A small CTC audio transcriber, trained from scratch: arch conformer.
Rows from block 3 of a small CTC audio transcriber, named by matrix and row number. Rows with one number within an expert belong to one neuron, the router's apart. Each number is 500 + 40 x the weight over its row's rms, rounded and kept within 0 to 999. All counts start at 0. Numbers have three digits each.
Before each expert's rows are labels from the 100 clips, of 14976, where the router gives the expert most weight on average: "loudest band" is the band of the loudest frequency at the time of the peak. Only what is clearly more common there than usual is listed. The data: short read English sentences (LibriTTS-R).
# router: router (model.blocks.3.mlp.router.weight, 16x256, trained with AdamW), inputs 104-129
# gate: expert gate (model.blocks.3.mlp.gate, 16x64x256), inputs 104-129
# up: expert up (model.blocks.3.mlp.up, 16x64x256), inputs 104-129
# down: expert down (model.blocks.3.mlp.down, 16x256x64, transposed), outputs 104-129

# expert 15
loudest band: 250 to 500 Hz
router.15:625571546489474483532539544463575435494523475582501559558544529548527510465556
gate.0:482480561507470520566542485545517503507529526483420547570527534458470522465536
up.0:453470414494550504460527451465496500488541492485556453476469427539539499575458
down.0:480512486443470500511493599581531500466536533475495478567506520471526569449482
gate.1:500464530387555541468528437420517462522497483495456407484528540485525456426547
up.1:436566489510497476507552508471575578461578463438481508440555501537512498504495
down.1:546545513528493481471414505458474462405504530449475508515521514518545566536480
gate.2:496434495470501487519558539505458507531448545524556505587442447533470438508522
up.2:516490509483480548553565576405456461472494558533503510558493534493474506430559
down.2:447396504476501460515507465534509495502512458525500544597547441483539517437459
gate.3:541471455511490425479444553464439485512509449454498512570545494559549527559477
up.3:551519459489485440487478544470452498493509463461500546577528492502568536566518
down.3:504418515518476513464508583557563467494535485470514430558545492486519512464475
gate.4:538498567505458573460496464470501455522544488554471546500470516488523463515487
up.4:558527544537518557472448523451493455510525499498480513509441531439495463550477
down.4:519524536489574514506565476449393506498492472462579474438460524601425516478512
gate.5:502437531472522520512476503454419483515427550471574504477501588498521569502444
up.5:504434524465538499491504542505452490537443540494528477486462540514470533468463
down.5:441463602547536508544458525511442529508483508489501514518476505478546559545446
gate.6:557529526486491464452551486470532416454462456548543556541458476510506571551496
up.6:545539552530496501449536561515566448434453487507530570534437464521514536518503
down.6:560527495478394450489487575528548505480510461529495564482451478479521584583458
gate.7:431443564524464479429509511549560525498493475534507528526529474502500474551500
up.7:449457530449453538424496508494531519534504399611487544569518467548526500545533
down.7:503570488513533473500460560522474505458466544511465445489568546559518500436462
gate.8:522585600538476492443459516535570530537452482493446497491546534558471487511476
up.8:511444493475411528436457421445497608521506552455540468498519471504516497514548
down.8:512504382550503473562462498498527512521501470462490548546584518517534514562522
gate.9:502397462455486440471575464468563437468518531514459559451492562501533512484464
up.9:490534468545519511545533470463530468476550519581455527484424456449471486504548
down.9:561492603437514472496495499522454482492567526508443499524469488477655550450501
gate.10:516491461495570445573482507434503512421477460537466468534500481481474503482445
up.10:448498452498491567499464511541551530492480536493425451490535508533551504563537
down.10:492493551498457534570484496546515504581487515541409551500536471449536541583436
gate.11:487413456471524518477456502551463457541428470553532556453495532485542448558471
up.11:446525527574484507528568494492518529475541537424471474561488542508460600423535
down.11:576501545529540527533516445541502528461474415536504531510526561510586524482582
gate.12:505432469509523530474447511465447492532464537549548475499451534501454498495534
up.12:530445473504479511482406495485414467544446494565474529533496540493456526461463
down.12:556450599487509494465526447560535456527454346437461564483565478472501516458547
gate.13:509456471517581477445514515445411477420523531521467524519508573514490517501557
up.13:543529517529481533547470463538528507570470432497519446461481472547491491472462
down.13:495477528468452519555527517427512485506461484459507566497480403424513519510499
gate.14:542498563497620486552413491436534478516491421542519509544415554550530445495494
up.14:505482526543542407552475487432496520508507430538516492525469522488538436439461
down.14:545528560467493529468530436524550525510476504507501554502538505545562510457472
gate.15:562515527471520552411475505545511487496454535534527462456565502521623458509467
up.15:538491521494530549412512512512500489507475545536525448458552484498608487525513
down.15:556481448532451481503475409505517466485573527463485492494486466547501451502441
gate.16:537455500512554502512493493534516532484549550426502456488470426503495563503520
up.16:465504460477401476473517497443403496471528448559482493523525511441549406460523
down.16:478468490468475536572536478540552480499591533517543468484528497450532531607543
gate.17:527517516440500516527448439521478488530535411507495422503593523522526487530572
up.17:490602549486465481501463407570481467460454474497515463476512427520510415528518
down.17:511413480483520559498503505528492559500518530483546481486513454440540391609441
gate.18:485471580536447487514435583545513416486468505451560439482526471481438557499490
up.18:465489560468514444470465456558512456495529536557529482489395572463502494505485
down.18:470473522529504453427558407444521499453535478610490590549501422541512464575516
gate.19:523534568489493415547495489526540490530533490535524509501523524546503578428460
up.19:452471468502529611423503498527464532469497466479474473513487472469462497592545
down.19:531515486480496453532471477497510476467612490504511492478494493521525540454453
gate.20:509476493468520470629486562481451482568460522486496517419524499531439528538509
up.20:487413450527537546429480481499504579452464474451498564546532529481527471399486
down.20:428487616550507520493512420537512465483492529548452408523461535516576491439452
gate.21:515493495512468524583486531524483508509526523448432549548429474523510430533584
up.21:528507488500466479515486507491551504508501518474482545561467441502510480571566
down.21:520476489446512538537587534507542477455536493530549514494482533542450515477482
gate.22:468524549481489468458531455503502445544519496538471418569452419463504494466459
up.22:456495471440519519519547458535484469500494455511489488538507525520524440545466
down.22:526532551484462543523448450453488553467467459490507531477491558535454503509414
gate.23:530524461501478423540581565450502481477524630508495564482537452508506481463499
up.23:485510560479515541484442447471462550514413384514442473550463542488457535523537
down.23:499398466504549499551469539534552509498493507491504482432493441464564488505503
gate.24:496530521472411422597486509539512468503447410516495452563547513550515538484499
up.24:501549470556464512524537518473564497505444475498500494561489495447489458484555
down.24:510490517420510438492441479473554463575456454532481506479566425522483532394506
gate.25:551540438471491494493517509407518520478520518452457614520501585513441499489421
up.25:525527536472457552515544515452471455460444524529457482548497553495445529486454
down.25:497538565432432572497539515470499521447544528518547541515517475546557550440555
gate.26:501450543572472517583465467507492467490517550498494540537450488529516553518544
up.26:478462443508522468548500437507580585533506467563474617517469557515468466521498
down.26:544457403572493446454461477545500471493508566503506469504564459491538446564541
gate.27:538566458477430532508528566442457541544494569542498587475470512539493540487468
up.27:513567447493479565476532580496472562538502514569528575441481547536472498483549
down.27:555505508493507504495423526465493593467544442526488566546526481526451474541437
gate.28:500469483443458536494491553496498530542478592452515589515512541525440526463442
up.28:480449533480465491573469536451457524432525539496473578521511530470496482460425
down.28:559474415519536485489495496488482567497536491478536464519443499499508501467523
gate.29:443583510540440465458488498498515527498456514445535500551550470550442469527529
up.29:477529406449474578492461500553468518475505537541460418446500557545549499489505
down.29:523588488485571497513561485439523520474473566411491561527513496504494497507453
gate.30:540480459485494457465497506554492529529542496501499419523520580457493508555495
up.30:464503524530493536426520442404498493466507400536533460515486366594477515475462
down.30:483545542547559454457515438521545475446570519530480533462497494506502464485490
gate.31:508535558555546418445488507491466527526513566525505544594499486526528556497485
up.31:486485537632557469488490474479469531462526587496489452621472480497558441562497
down.31:452561556546549529504564554539464503488488457465571532568534470506529565602539

# expert 7
loudest band: 500 to 1000 Hz; 250 to 500 Hz
router.7:461469431441499563521447461490440504472495498503524486497449495466496445440465
gate.0:438525565532465465534520498457486534490464479446494525448488520511494512503500
up.0:483501464503457428504507555483424503446480550557490453424528525506441529554484
down.0:562525530500470487522504561416467450520491517533512631501458494517512564519509
gate.1:555513481541520478555466469513448542417458480562485486551481473493456475513419
up.1:472562510517465481501457521486490462559537514462470487583426536486475432474489
down.1:532567454508500454531545506517507514447433495495440559495461469513514482488525
gate.2:569596528474494499538490502457522484495490551463593563481532404431501532519461
up.2:511446610531485504475529488557559509534452451466461565529538500486483453493497
down.2:519448439489526459478548543493490514567514445562510519517551551503424480500514
gate.3:443502541449429560486475438449606457536471489492498538525528505516492467498496
up.3:488463492470480472558542522568499476468496475472460465471485443512420526539475
down.3:536498509494441454533469507561477508505513415525522571539509472408421495592492
gate.4:587534547474505545542465548462525536430545457449566529438488523440485536469526
up.4:378496474540485486496479359505470467578456567635488437500462514542518433545506
down.4:575428521561499483559536519447494490485505491501460557502529476419503475438534
gate.5:473558549458519493545474579470532586528477448502507526513499517531505448457482
up.5:512419464506473500463548473469500487456467523495481456440501468465507586500521
down.5:555413481484433443527513446489447539481482408487490459501467478514506531460505
gate.6:523491499481551459514479487544463484475486484463491514546482476543501531451461
up.6:452532451500558444427418461542544441434485485442502491528458489528496542453444
down.6:425506460473510498479484448525433551452467543438509552560410531490462470531551
gate.7:432498568372543552499507502486534559513523490446531527516471537498487509487502
up.7:514520554380520540573501499530563486503503496477464480528497561450491482482505
down.7:544547543461538526480521514434476498583500457521446457527585525486463468518581
gate.8:517506493528519493517536483442458535482530615507521488521458509507461515426580
up.8:536491480465538376575529529475559559498499501499507509368519510478528447547462
down.8:502484527500552553496525463449360499553535443515534578461493467481457524532479
gate.9:481473435586514498482500486491517459540515518453512515476444528485513442445502
up.9:484495477549546530497497454477507468444469502469531488416549594447477528490547
down.9:538509490447470478466509573468513514486563449517432508507531457548563534487464
gate.10:459513507508511459530513507533559559462492525571556519413484540551427517526484
up.10:487574425496523524506545465573518578517515518612533460474440528549410576494504
down.10:511510470568499508510464463443529531455514478474483499483417514538383496482494
gate.11:475469508465553556536577438543510514537569522475452506436484461453523432501512
up.11:521645490540533543492409519430492543482492529454491456575442549519532436503496
down.11:503550518514466435505411496463502532492548512459573615559541451561466488487430
gate.12:498424491551494496519546540548486524514488456551518442508525576488432466494516
up.12:532398498543514497492520547514463514524488450546495492543522562503480432456478
down.12:521483398543489488564440438564529526475521492482559515510497420483500486527501
gate.13:429460530576536512492479457508497447496461545521537466518515479476474497500454
up.13:509472435399509543518577523458516496467533536538490545547522536556547526462556
down.13:514472542499448567441548497476537540468436506527528483514498502469483505460530
gate.14:548515419543502503514518507479452485534426522540526454504512479466549492554485
up.14:442488512484478434558449480426511503542460451492434546451495484502474522467480
down.14:563520490493539487524496507490603506500501537481497416542563533481495502539433
gate.15:500530449477456441496486475471511464482470485476489490558476511510476412490485
up.15:510524507447479436442488461532457496433468413454448527466469481471536447572515
down.15:476482558527499449520490578520469473517497465477510433543549468465527470521482
gate.16:525508545482523485486465474524488467516470494422529554466544489546512572540461
up.16:480460510534556488487494500569544449510442479462516517425572463496537556510471
down.16:551474561498533518463500563479552514502516453506463438464566480540551477398515
gate.17:416446513485515530440556495528507496448559446517443427527525474487529521480550
up.17:523512464532530440473480532456455513519492561428460481523462502495403549507525
down.17:507552533512505490497446492573549466497554503483498423479496519512563534492597
gate.18:468486512546471480466516506459534486504444497470423469508496531458549509449461
up.18:499461521555399465472530483475521505483486545452421445498531547486535504485459
down.18:496465542487489501518433428505501503493546465495502540471493569532520509541500
gate.19:458505522538514462465575488521459495475485561501519521531519479501496469489511
up.19:530563495489480514458474511480505484533509492473498448493485546480482570502476
down.19:555454526420531541556475508523517488502454527482440492465461506519559493503473
gate.20:527529475482523535478439529510516452511542519505553510510471514513446514536516
up.20:527496522516486512454454527551535534555486540463494482514514507522527510484543
down.20:471517521536610462499500536477562514528492477520505487512451552482504436512530
gate.21:473535403504539549467463456493534506473457500504543484523503498461450418452504
up.21:477505531481455517523530520605521493548495498526461406515497488513579475527485
down.21:535532440393533466577496483517522540483484510520519577470479591560533493516555
gate.22:500406494536497521490504488489415450553543539500505500537534574512462512444521
up.22:546577507419512458500478478499588550434442451490479500486489442472508499600467
down.22:479468515543596489453459460517471471536556459441542517560476467496532416516531
gate.23:474489482562443510513543403623530518554517509451514510416492484474532501494536
up.23:556506489464534508494501513436476433466448485587508550573549560492483483531451
down.23:519444526522501511496473560523488475512507514514611452533494509499453501493578
gate.24:548539444480524458516503558463403401476539551507547526493486450513501430543483
up.24:570487458551542459506522469480459481461457511526533536496473426520500499545437
down.24:499406491480462537506462528456572491531452559466475498543472500492507482510556
gate.25:517484518448553451435492520464471511525477467426488499540443554540494431507481
up.25:519485486498514557499517491519510502508526518523496566462553420509497561548508
down.25:532513540463540542571520487480472471456497422532480533434529507535433551433532
gate.26:525472552489485467518576540511513542505548466478422529495493504509454490524506
up.26:447481463438528467430435472461460436509473550508565520554480518482487538497471
down.26:554465535545593452507437520451485554558485558498486529527470589494493512462474
gate.27:525494471449487538423466499470502475551548534478530528461470450491462525543456
up.27:413525554540522464491501522531544527523541479523500484524478493543496548506514
down.27:503549450460483488547464457463468544453509477446470504460483478497487562478565
gate.28:468508446535502431499508444550439499367547519568516493515449467523447449465550
up.28:468546628444522504538456539462431523557445538513486489526596532474506541514470
down.28:598516472465474531480498519532481498516502586574503518556478525642489520534525
gate.29:534475520521455510447465519440454508458527523445491538498504532462456584485545
up.29:506479480469562539527536489588549450598506499522527493556520493519595440521482
down.29:501576546550475478496477527482519540500480486479527577531555516477463534472459
gate.30:458500516526507481490452538416473556496503496469496447504448486414536513477487
up.30:526459466514484493531539489520524465503466478534464523516486480596460523503471
down.30:456519532456500499430521570489456558475522535560500464489496461423562446473463
gate.31:497480563503489489478493481478519475435472452537533513564483512507496492571485
up.31:519576515458490488484552537449530532460529478535557445540468487508525486499513
down.31:502504459507535478520435567490510437511452531581451463521525414554518518487441

# expert 8
loudest band: 500 to 1000 Hz
router.8:509445465437473527487526516539524531501565424450450546430493528512510493494444
gate.0:537443481525537459473540466447456448607580579482502493517477491528489475531450
up.0:512485480480559488573452436524404497530535484510496570536461548587467540526469
down.0:526434524503515465543491457527494474467434479589451567586623430493537458545492
gate.1:550522443519470578467467454494472402454502562500565555538459513533518507531530
up.1:473556482548452517499499512467470444516462547478549447559532480493492545557549
down.1:428521508495501504496452483454465444575459522446482551414521538514449471503458
gate.2:396559513480543516491505481463477502535532455495576497482452515548525483492507
up.2:534506475486525551490464516468533546507548486518512450527455576412578545532450
down.2:479487466566555473533565588531489535507493500452574520518473487482533474480502
gate.3:381508450459464501522520520556468546461449551488541452517569516527459533471457
up.3:532491503545481469473494442485521470468502413573532544505419493460550480501521
down.3:528561503486488508434478554569565478534518537489558488504503461530497520489520
gate.4:550537583546474354453553481499526458528509436532526521476530444512506582432452
up.4:486472437459528605541446489467453541444500624508479476519438529497501417563533
down.4:529452511494440600481454542475460387504574478455456468538543547504427448486469
gate.5:433505483476456494535492495470405455482520465449460515491450504523557505484475
up.5:450460522449529450518497522430541561467596416445474534419460500515543501471538
down.5:492480447465519585520495600491446538545514497561477542546533466415458454559552
gate.6:494506412470480468518525526470493416475477523482433508476529448575567494479537
up.6:507524609460492488478526490524466504490541497547536529492524502425396561530469
down.6:530475444450493508417530434560483497503563552513528482447460474391532482462520
gate.7:545502427495481550514402479517485534528450497411476462575557518445506463453454
up.7:552485461526534447506487530544524482434489453396524479508538432476520449426533
down.7:439457507498411508530473422492498568563444457481501465496486525476463497478472
gate.8:504507556539530527526543509490475503552484488506415427424502475552501459512500
up.8:528515555502492572525512519489465582585503456520443499427494468536509458516494
down.8:551473481493581411443502562468445498475442469500483437499418495434477547510471
gate.9:555508447470549518498516520506482523503571493490477527536500529524468525479413
up.9:436467544435506530488538472544457442469468523474524564499531514420507466467525
down.9:490414535514546527546491509461474556462486554482510529454516513500535490516439
gate.10:446435554485485516477522505573532497485498566508561498507512537511490460481429
up.10:473532469469462495535517503480482467486450423497525495467530458501481527580644
down.10:483506539529486443465467586423522461440452470527467533487483480497474451559465
gate.11:579490579598502506503499471455503538517504544481550535502518464444524513480466
up.11:443574506505466516512462547560502499455470441472513460462463476552504459571562
down.11:531509504543522526476551570481500518536510482511508439475567532556453458488530
gate.12:492513545451426496473489460522525532574465461573468501543563449465542522525491
up.12:408489491530472523480522508521478465535511459505553471467508520511485531482471
down.12:519463491562511578603481510537471538513505440473571445414539484526491523485484
gate.13:484529506447516526536561506498516475537519532524569557494539624580483405529497
up.13:490455486504494494425423553488431487491496475539477462553463422441503589484492
down.13:571480498452513457533500478515563554534588473577457465520501473560484477551503
gate.14:502399533544509458504500425504442426466451498498524446550484568539492606484507
up.14:561489541494527452547470507502457433505561510552489509431503459586501548475519
down.14:494567526520443571557487475511494593511503461609521511493566497507422420486500
gate.15:495450522538562531518555518538504533477516500557422457565578515516535458493458
up.15:459484492503521508487508457552397556513535465522437462535519478537522465491544
down.15:469455397483504504554545477468403559512452498503473474533472484510506549385532
gate.16:485507517526451488509503534520516424573502579467557506464512498519456504527543
up.16:520518506464528510496477463462441565458478427490452485547466511481538518492443
down.16:475510455495436511473468578501484472530409510511500543395552463470494522542476
gate.17:584475536518471413458463499465487547542478476454552532502494545564428500515545
up.17:511413499475407527495514491497475533544468479510612483475559583552434531501473
down.17:495505503492498531523523519498387478485447475540502526485557508455476537521471
gate.18:527484519474450512441528574520591497489412486481537553471583451487561454467535
up.18:446469497457498553463499600508526498494447494502531540493547503458582508518539
down.18:540514504519496493468538513450551498496562517425486471506539521529441539523503
gate.19:571542529533474540499450492441508443545460490491488418451522501452462528528555
up.19:556481509538516524502438520512437459505485487454492441458580546463454536507557
down.19:563422481552543447451565516499579487507530515572513512474546552514551580500472
gate.20:456529544476572505511497556488485510538495482456501484491474503566479499577531
up.20:492515555515545522539521560543549497518518482470484520557432477525520506509530
down.20:438574478536522477527440483509550523502485543509531417523478479495484421571579
gate.21:538471448458535504485503501477523477511486459497519490505553474481495448577536
up.21:521517523436573464475494520533497430465578471497502540476556496493485510586515
down.21:474495448485450525480486498466468485548413604528506488460496459496520577532521
gate.22:542494494485575530475561578439539484506538429496579493470433505494497492529508
up.22:421522470504458505601456467517475490487465610466444548505537482476499498494535
down.22:552517478531474566521492486555505491546483523496467449475422482483491541454531
gate.23:562510511489500573447464421488489485418427542503461522490458516490488541514466
up.23:455501507470498487507537480502443532448516499536493498520450503508515474605480
down.23:597462533482498508520569467525537542534430468537475554555493520526543556530471
gate.24:470513476509486500482487474501491525512388492533544514559527509530526476510408
up.24:510508526404430476426455486512504563510488484436478389468501480503508447472498
down.24:416518503503545498472531488511520416452517484500491496404498575433486523523556
gate.25:523457413561535537508511466496555519468585597567464481485448488502527491486527
up.25:510447418487575562471510474459569517493591554549520501439472547490547461478495
down.25:477544503483449453455472469460562532509527524495621438470434527503367522437449
gate.26:457544539562514471494581476513529492496524451533554527474482504447504487556454
up.26:444488497506514424611536484437473425469502524520504462555415523504516497513502
down.26:435570488550478472533503468456465569441491492543510534487437471473514503501483
gate.27:491513573461543500493481502455466554454445491488491539500530522473570510444429
up.27:550539502615473449486481520491572521524550549516525520466520562531509500532589
down.27:466463576509492482505459474502502448535514483586429474509465492588442500450466
gate.28:530477474444524446529490565436477466476515460493490458434459503469555455488494
up.28:506571539567493567498536450517478502481514533493435521487521485499467512440531
down.28:526446493567576445437451500417487510514570512457494378440508418567511593464518
gate.29:429530432465475517470516505543415478533583503572505450457520526529443505459434
up.29:532476453445502498525447560459489526447553506489505522474473530454560464452487
down.29:533500459453444508510377489504496513561544503503496460458534447550536553489532
gate.30:505477536528497461545461468477492524520506508555426461465522435535592428501482
up.30:481528470558489499472546448501553521492522555496491516500514492525534471528509
down.30:449457477530526461464485449478497480494544521495442512485510542439540527442471
gate.31:494504550458535480512501511447494532390453479534538508567503554451530523558609
up.31:453468448546517515476495458509474495436528522495533527514516480488516559477479
down.31:505538504438468461467518454506529461464486475500491488520528539494493530589529

# expert 13
loudest band: 4000 to 8000 Hz
router.13:492498500481510470494504541462460487462475528488510516488516496492447511532452
gate.0:481442616523469472515499525535439472470560540517455453460508512475522522510459
up.0:544560496496498515476515490443574461536455468511546521523524507539460465479526
down.0:488505467514514538514468449545507518416503545412481408511459476469473503548522
gate.1:501502500478446536477482500473510467541458541486507538494493598542460494504515
up.1:503526547481530509565482461489504504504488453486520506541465529537490475547502
down.1:434487493488529501465439443534500504598405489456431499494536480466513524470522
gate.2:553464562481533562524496502401502497615421513481485485545520505501459511526522
up.2:494504561506476529502455568520532526497480530540439425474494460476517515510474
down.2:425512568446499559457518532578534473434591539418573570537518481577503490543530
gate.3:533496419489478581470489457553566500396502457507482531481554498561533530544528
up.3:456422502498517421493558529485461500587493535492481437503452517449449472468494
down.3:437514507487498464558427504471518482548585459474471458521418523501482528555472
gate.4:498458458491508460550453542502493477520505511519445608456493487555507599432399
up.4:520515508488495475558440520495487509481513453577455440488554518499504557423498
down.4:455448499486506499596570455444479519496508442491586446544499539472528470476511
gate.5:493511481488427509609500476549471506463528490521441515593479513490483497466531
up.5:551435562488547482433522542534483515496542496512522530568394428581507496505498
down.5:461507465564477475488488549521537478517447552489449477557485561477417517481546
gate.6:507519467537550491490506507439485478464457540517494440533450461487490489551403
up.6:485487397483520489505492588409551480455430583512500474430518403519486487544507
down.6:593499470530515427505516504479545462474503586474597582542441439466471458565515
gate.7:449482506530562516543448418519483543401514521526490538474403557504438442568456
up.7:527509506461438502414534561465529459573474462458445492529568470534523563429535
down.7:428502536544506533502540499489501599478518558547490520532503561526568462514511
gate.8:504466493472488537520552518529472495489444513501460582469534450508535525577543
up.8:486457489536410516506434574453491509470532472444504461487430483536470500478470
down.8:431547455506546448496543443530473528510467409532544494422508582456442461438473
gate.9:461517550493511443488530499552480523456465470530514515501385494494535529512571
up.9:457487464489493479509593520480464502500462494520511583471503600478479505413546
down.9:518547569458563515504494502410459468486465548518517506546514576469481567474503
gate.10:405421445507560533501506535521421411498500525513509564439526484515554527432519
up.10:535572548518467477509504499459529596532507490481513439547514509412415477561497
down.10:414443510484500448521444501517403552505505552471523543511522513491516492574521
gate.11:508566581550526513553548444495537481462515488506490462497489545516589480397449
up.11:535557547397481501505512425494538516514499554502543506537462534476474456471464
down.11:491501520513530498517454480537499551571501478453462447513529487569560513564522
gate.12:543546541453490476584479444450571543491437444516438515569497403510481492538491
up.12:449551475463545474594479461494573532450477477506460546517512403524450465525492
down.12:586492555464511473551512467498480482488534488483500481443485531501525535470458
gate.13:476467483542510493511545501511442477539501497488499604504542564555448489514469
up.13:551554525486518550494494551487518558468487499481500488522441471479520516496552
down.13:547572476448539518519516517528515461511635512472539506425520550458482486447496
gate.14:468542504508561535459510510490454472535524542420498494471506520501493513544487
up.14:504453495486570521469520492461444510527541497430498483550505471572453494545405
down.14:519553530462479531460551581532505546474467485547458501468477514568501533466554
gate.15:494426481423387516534432481501507545429486479566526524518435521439461524531493
up.15:538523413479543472523516542511526480473462480546434475429469447488431427584567
down.15:596489451547569471517572610521551471512486478494523492453517513495428523498481
gate.16:443541491509606585482446487549556510511454468576473503513495521453411539537477
up.16:448456463513470411482547482484487488479539503521476408514493480515477556540464
down.16:526534397431552447506513457464463479501531561510412455498490529471531517456499
gate.17:533443430546447457509527493504511510504544461498526470490547558493498485487523
up.17:525515495451503519484440475491500512466534515444554534476520479460454455517450
down.17:527500550496449515496533468527512512509476593477450480452451513517426449479550
gate.18:483437399474515493519527519425460493476490458469504493420470487545571454474445
up.18:413488414500500484559491476433448565493468478459596588379489524539527466464485
down.18:518497478526542521496448518472549472464522508496513435523555475482492484470530
gate.19:476612504488479513469499512477477508474457510494522545504474456551567457491517
up.19:490606451457563547536499503470491580516495517519504516476531485572474511522517
down.19:464475490472543480463532468498519520457548507526454525574467505602552423565460
gate.20:524454497538478444524534549479503395504550469462575536505561494526470521460530
up.20:493462515436511517460456524549486562472450576503387486460496539504549531551508
down.20:499501488471508517531554515531556418491567443457556477521451481505538451517490
gate.21:452550479510498554530541480495465501546521554552494488480511468514484507601463
up.21:459564515549491587570563481535447569477478534499537504528480497498446499534463
down.21:509458481464548495428474508546495483434479557432508509491465512517516492546568
gate.22:454553494446590436540464509529525557526540505615505509466442516511509546549489
up.22:579420405582466571528528492428528479485499481422465511519524514509517447462480
down.22:430477588495531504483466478541501507479540523502478463497494503478453447495524
gate.23:471465402503486508474578551503480566462449551568548483463528489478494442561503
up.23:574466532513608452458491493449543490414464558530482523526466485435458529525521
down.23:502493501526512471484504540541490478482516470442522487467541489476513566520506
gate.24:562456462478478458457503540535541588477466552539449458517530564495457493474498
up.24:472508482443520514478474442358494463525597453495483413445431576504483490500474
down.24:515463576534559569504505515469470472505489560532546437515499504449475500617504
gate.25:442517536381474497521533406516484537458547532476507571507583527526519492520472
up.25:537461523452471463475450599455456543497502496541458448489508523521412456518488
down.25:444488496471480510486486562493448560480588452470558504528541514458506478499529
gate.26:528532578441470501428572557593526558529443432475532538538501434506463363513427
up.26:464435410522541500569440457496500451499538501572551510449450511523496573523512
down.26:506475485514457545511500537524544522481486527474472465492622485546436516431477
gate.27:534517547524505461506463481536528538446488558501454572536447528509503457435447
up.27:504508519550482515412494478544508523460446525457446508487493520489461507445480
down.27:514495490455572483542503459458507492515453546589497502477466504581473507498510
gate.28:466551499501523535499441598444433528503529522511531505482572461515503484520488
up.28:550460582483474499556482429574491494507516426505490469516492529485479517514523
down.28:469443420553505521473505425477479484504494466487532551539472472458478595525520
gate.29:476521548467429481446494435446512525450526542465554509492574515399524546534519
up.29:478500548481450489460473448452515567423519515486496527512555486397561532541470
down.29:446439511443518479556570509499468523466446470504525524495481488499500465520512
gate.30:535528404501549487531538546553398546485516532496456425467549508525538508479504
up.30:596395508506509485443486484495492457500593455516524502490563534523501502508516
down.30:406465476478502520519533523491430459461466485504552492441539488435484534504552
gate.31:537483498516527541529503536517507489509525505420507440515451518474456541426483
up.31:526529494512454445447492477484469510512497512572521562476547439499541500597550
down.31:537489499495588451498492521449509566509518461530551525528497449548500487493560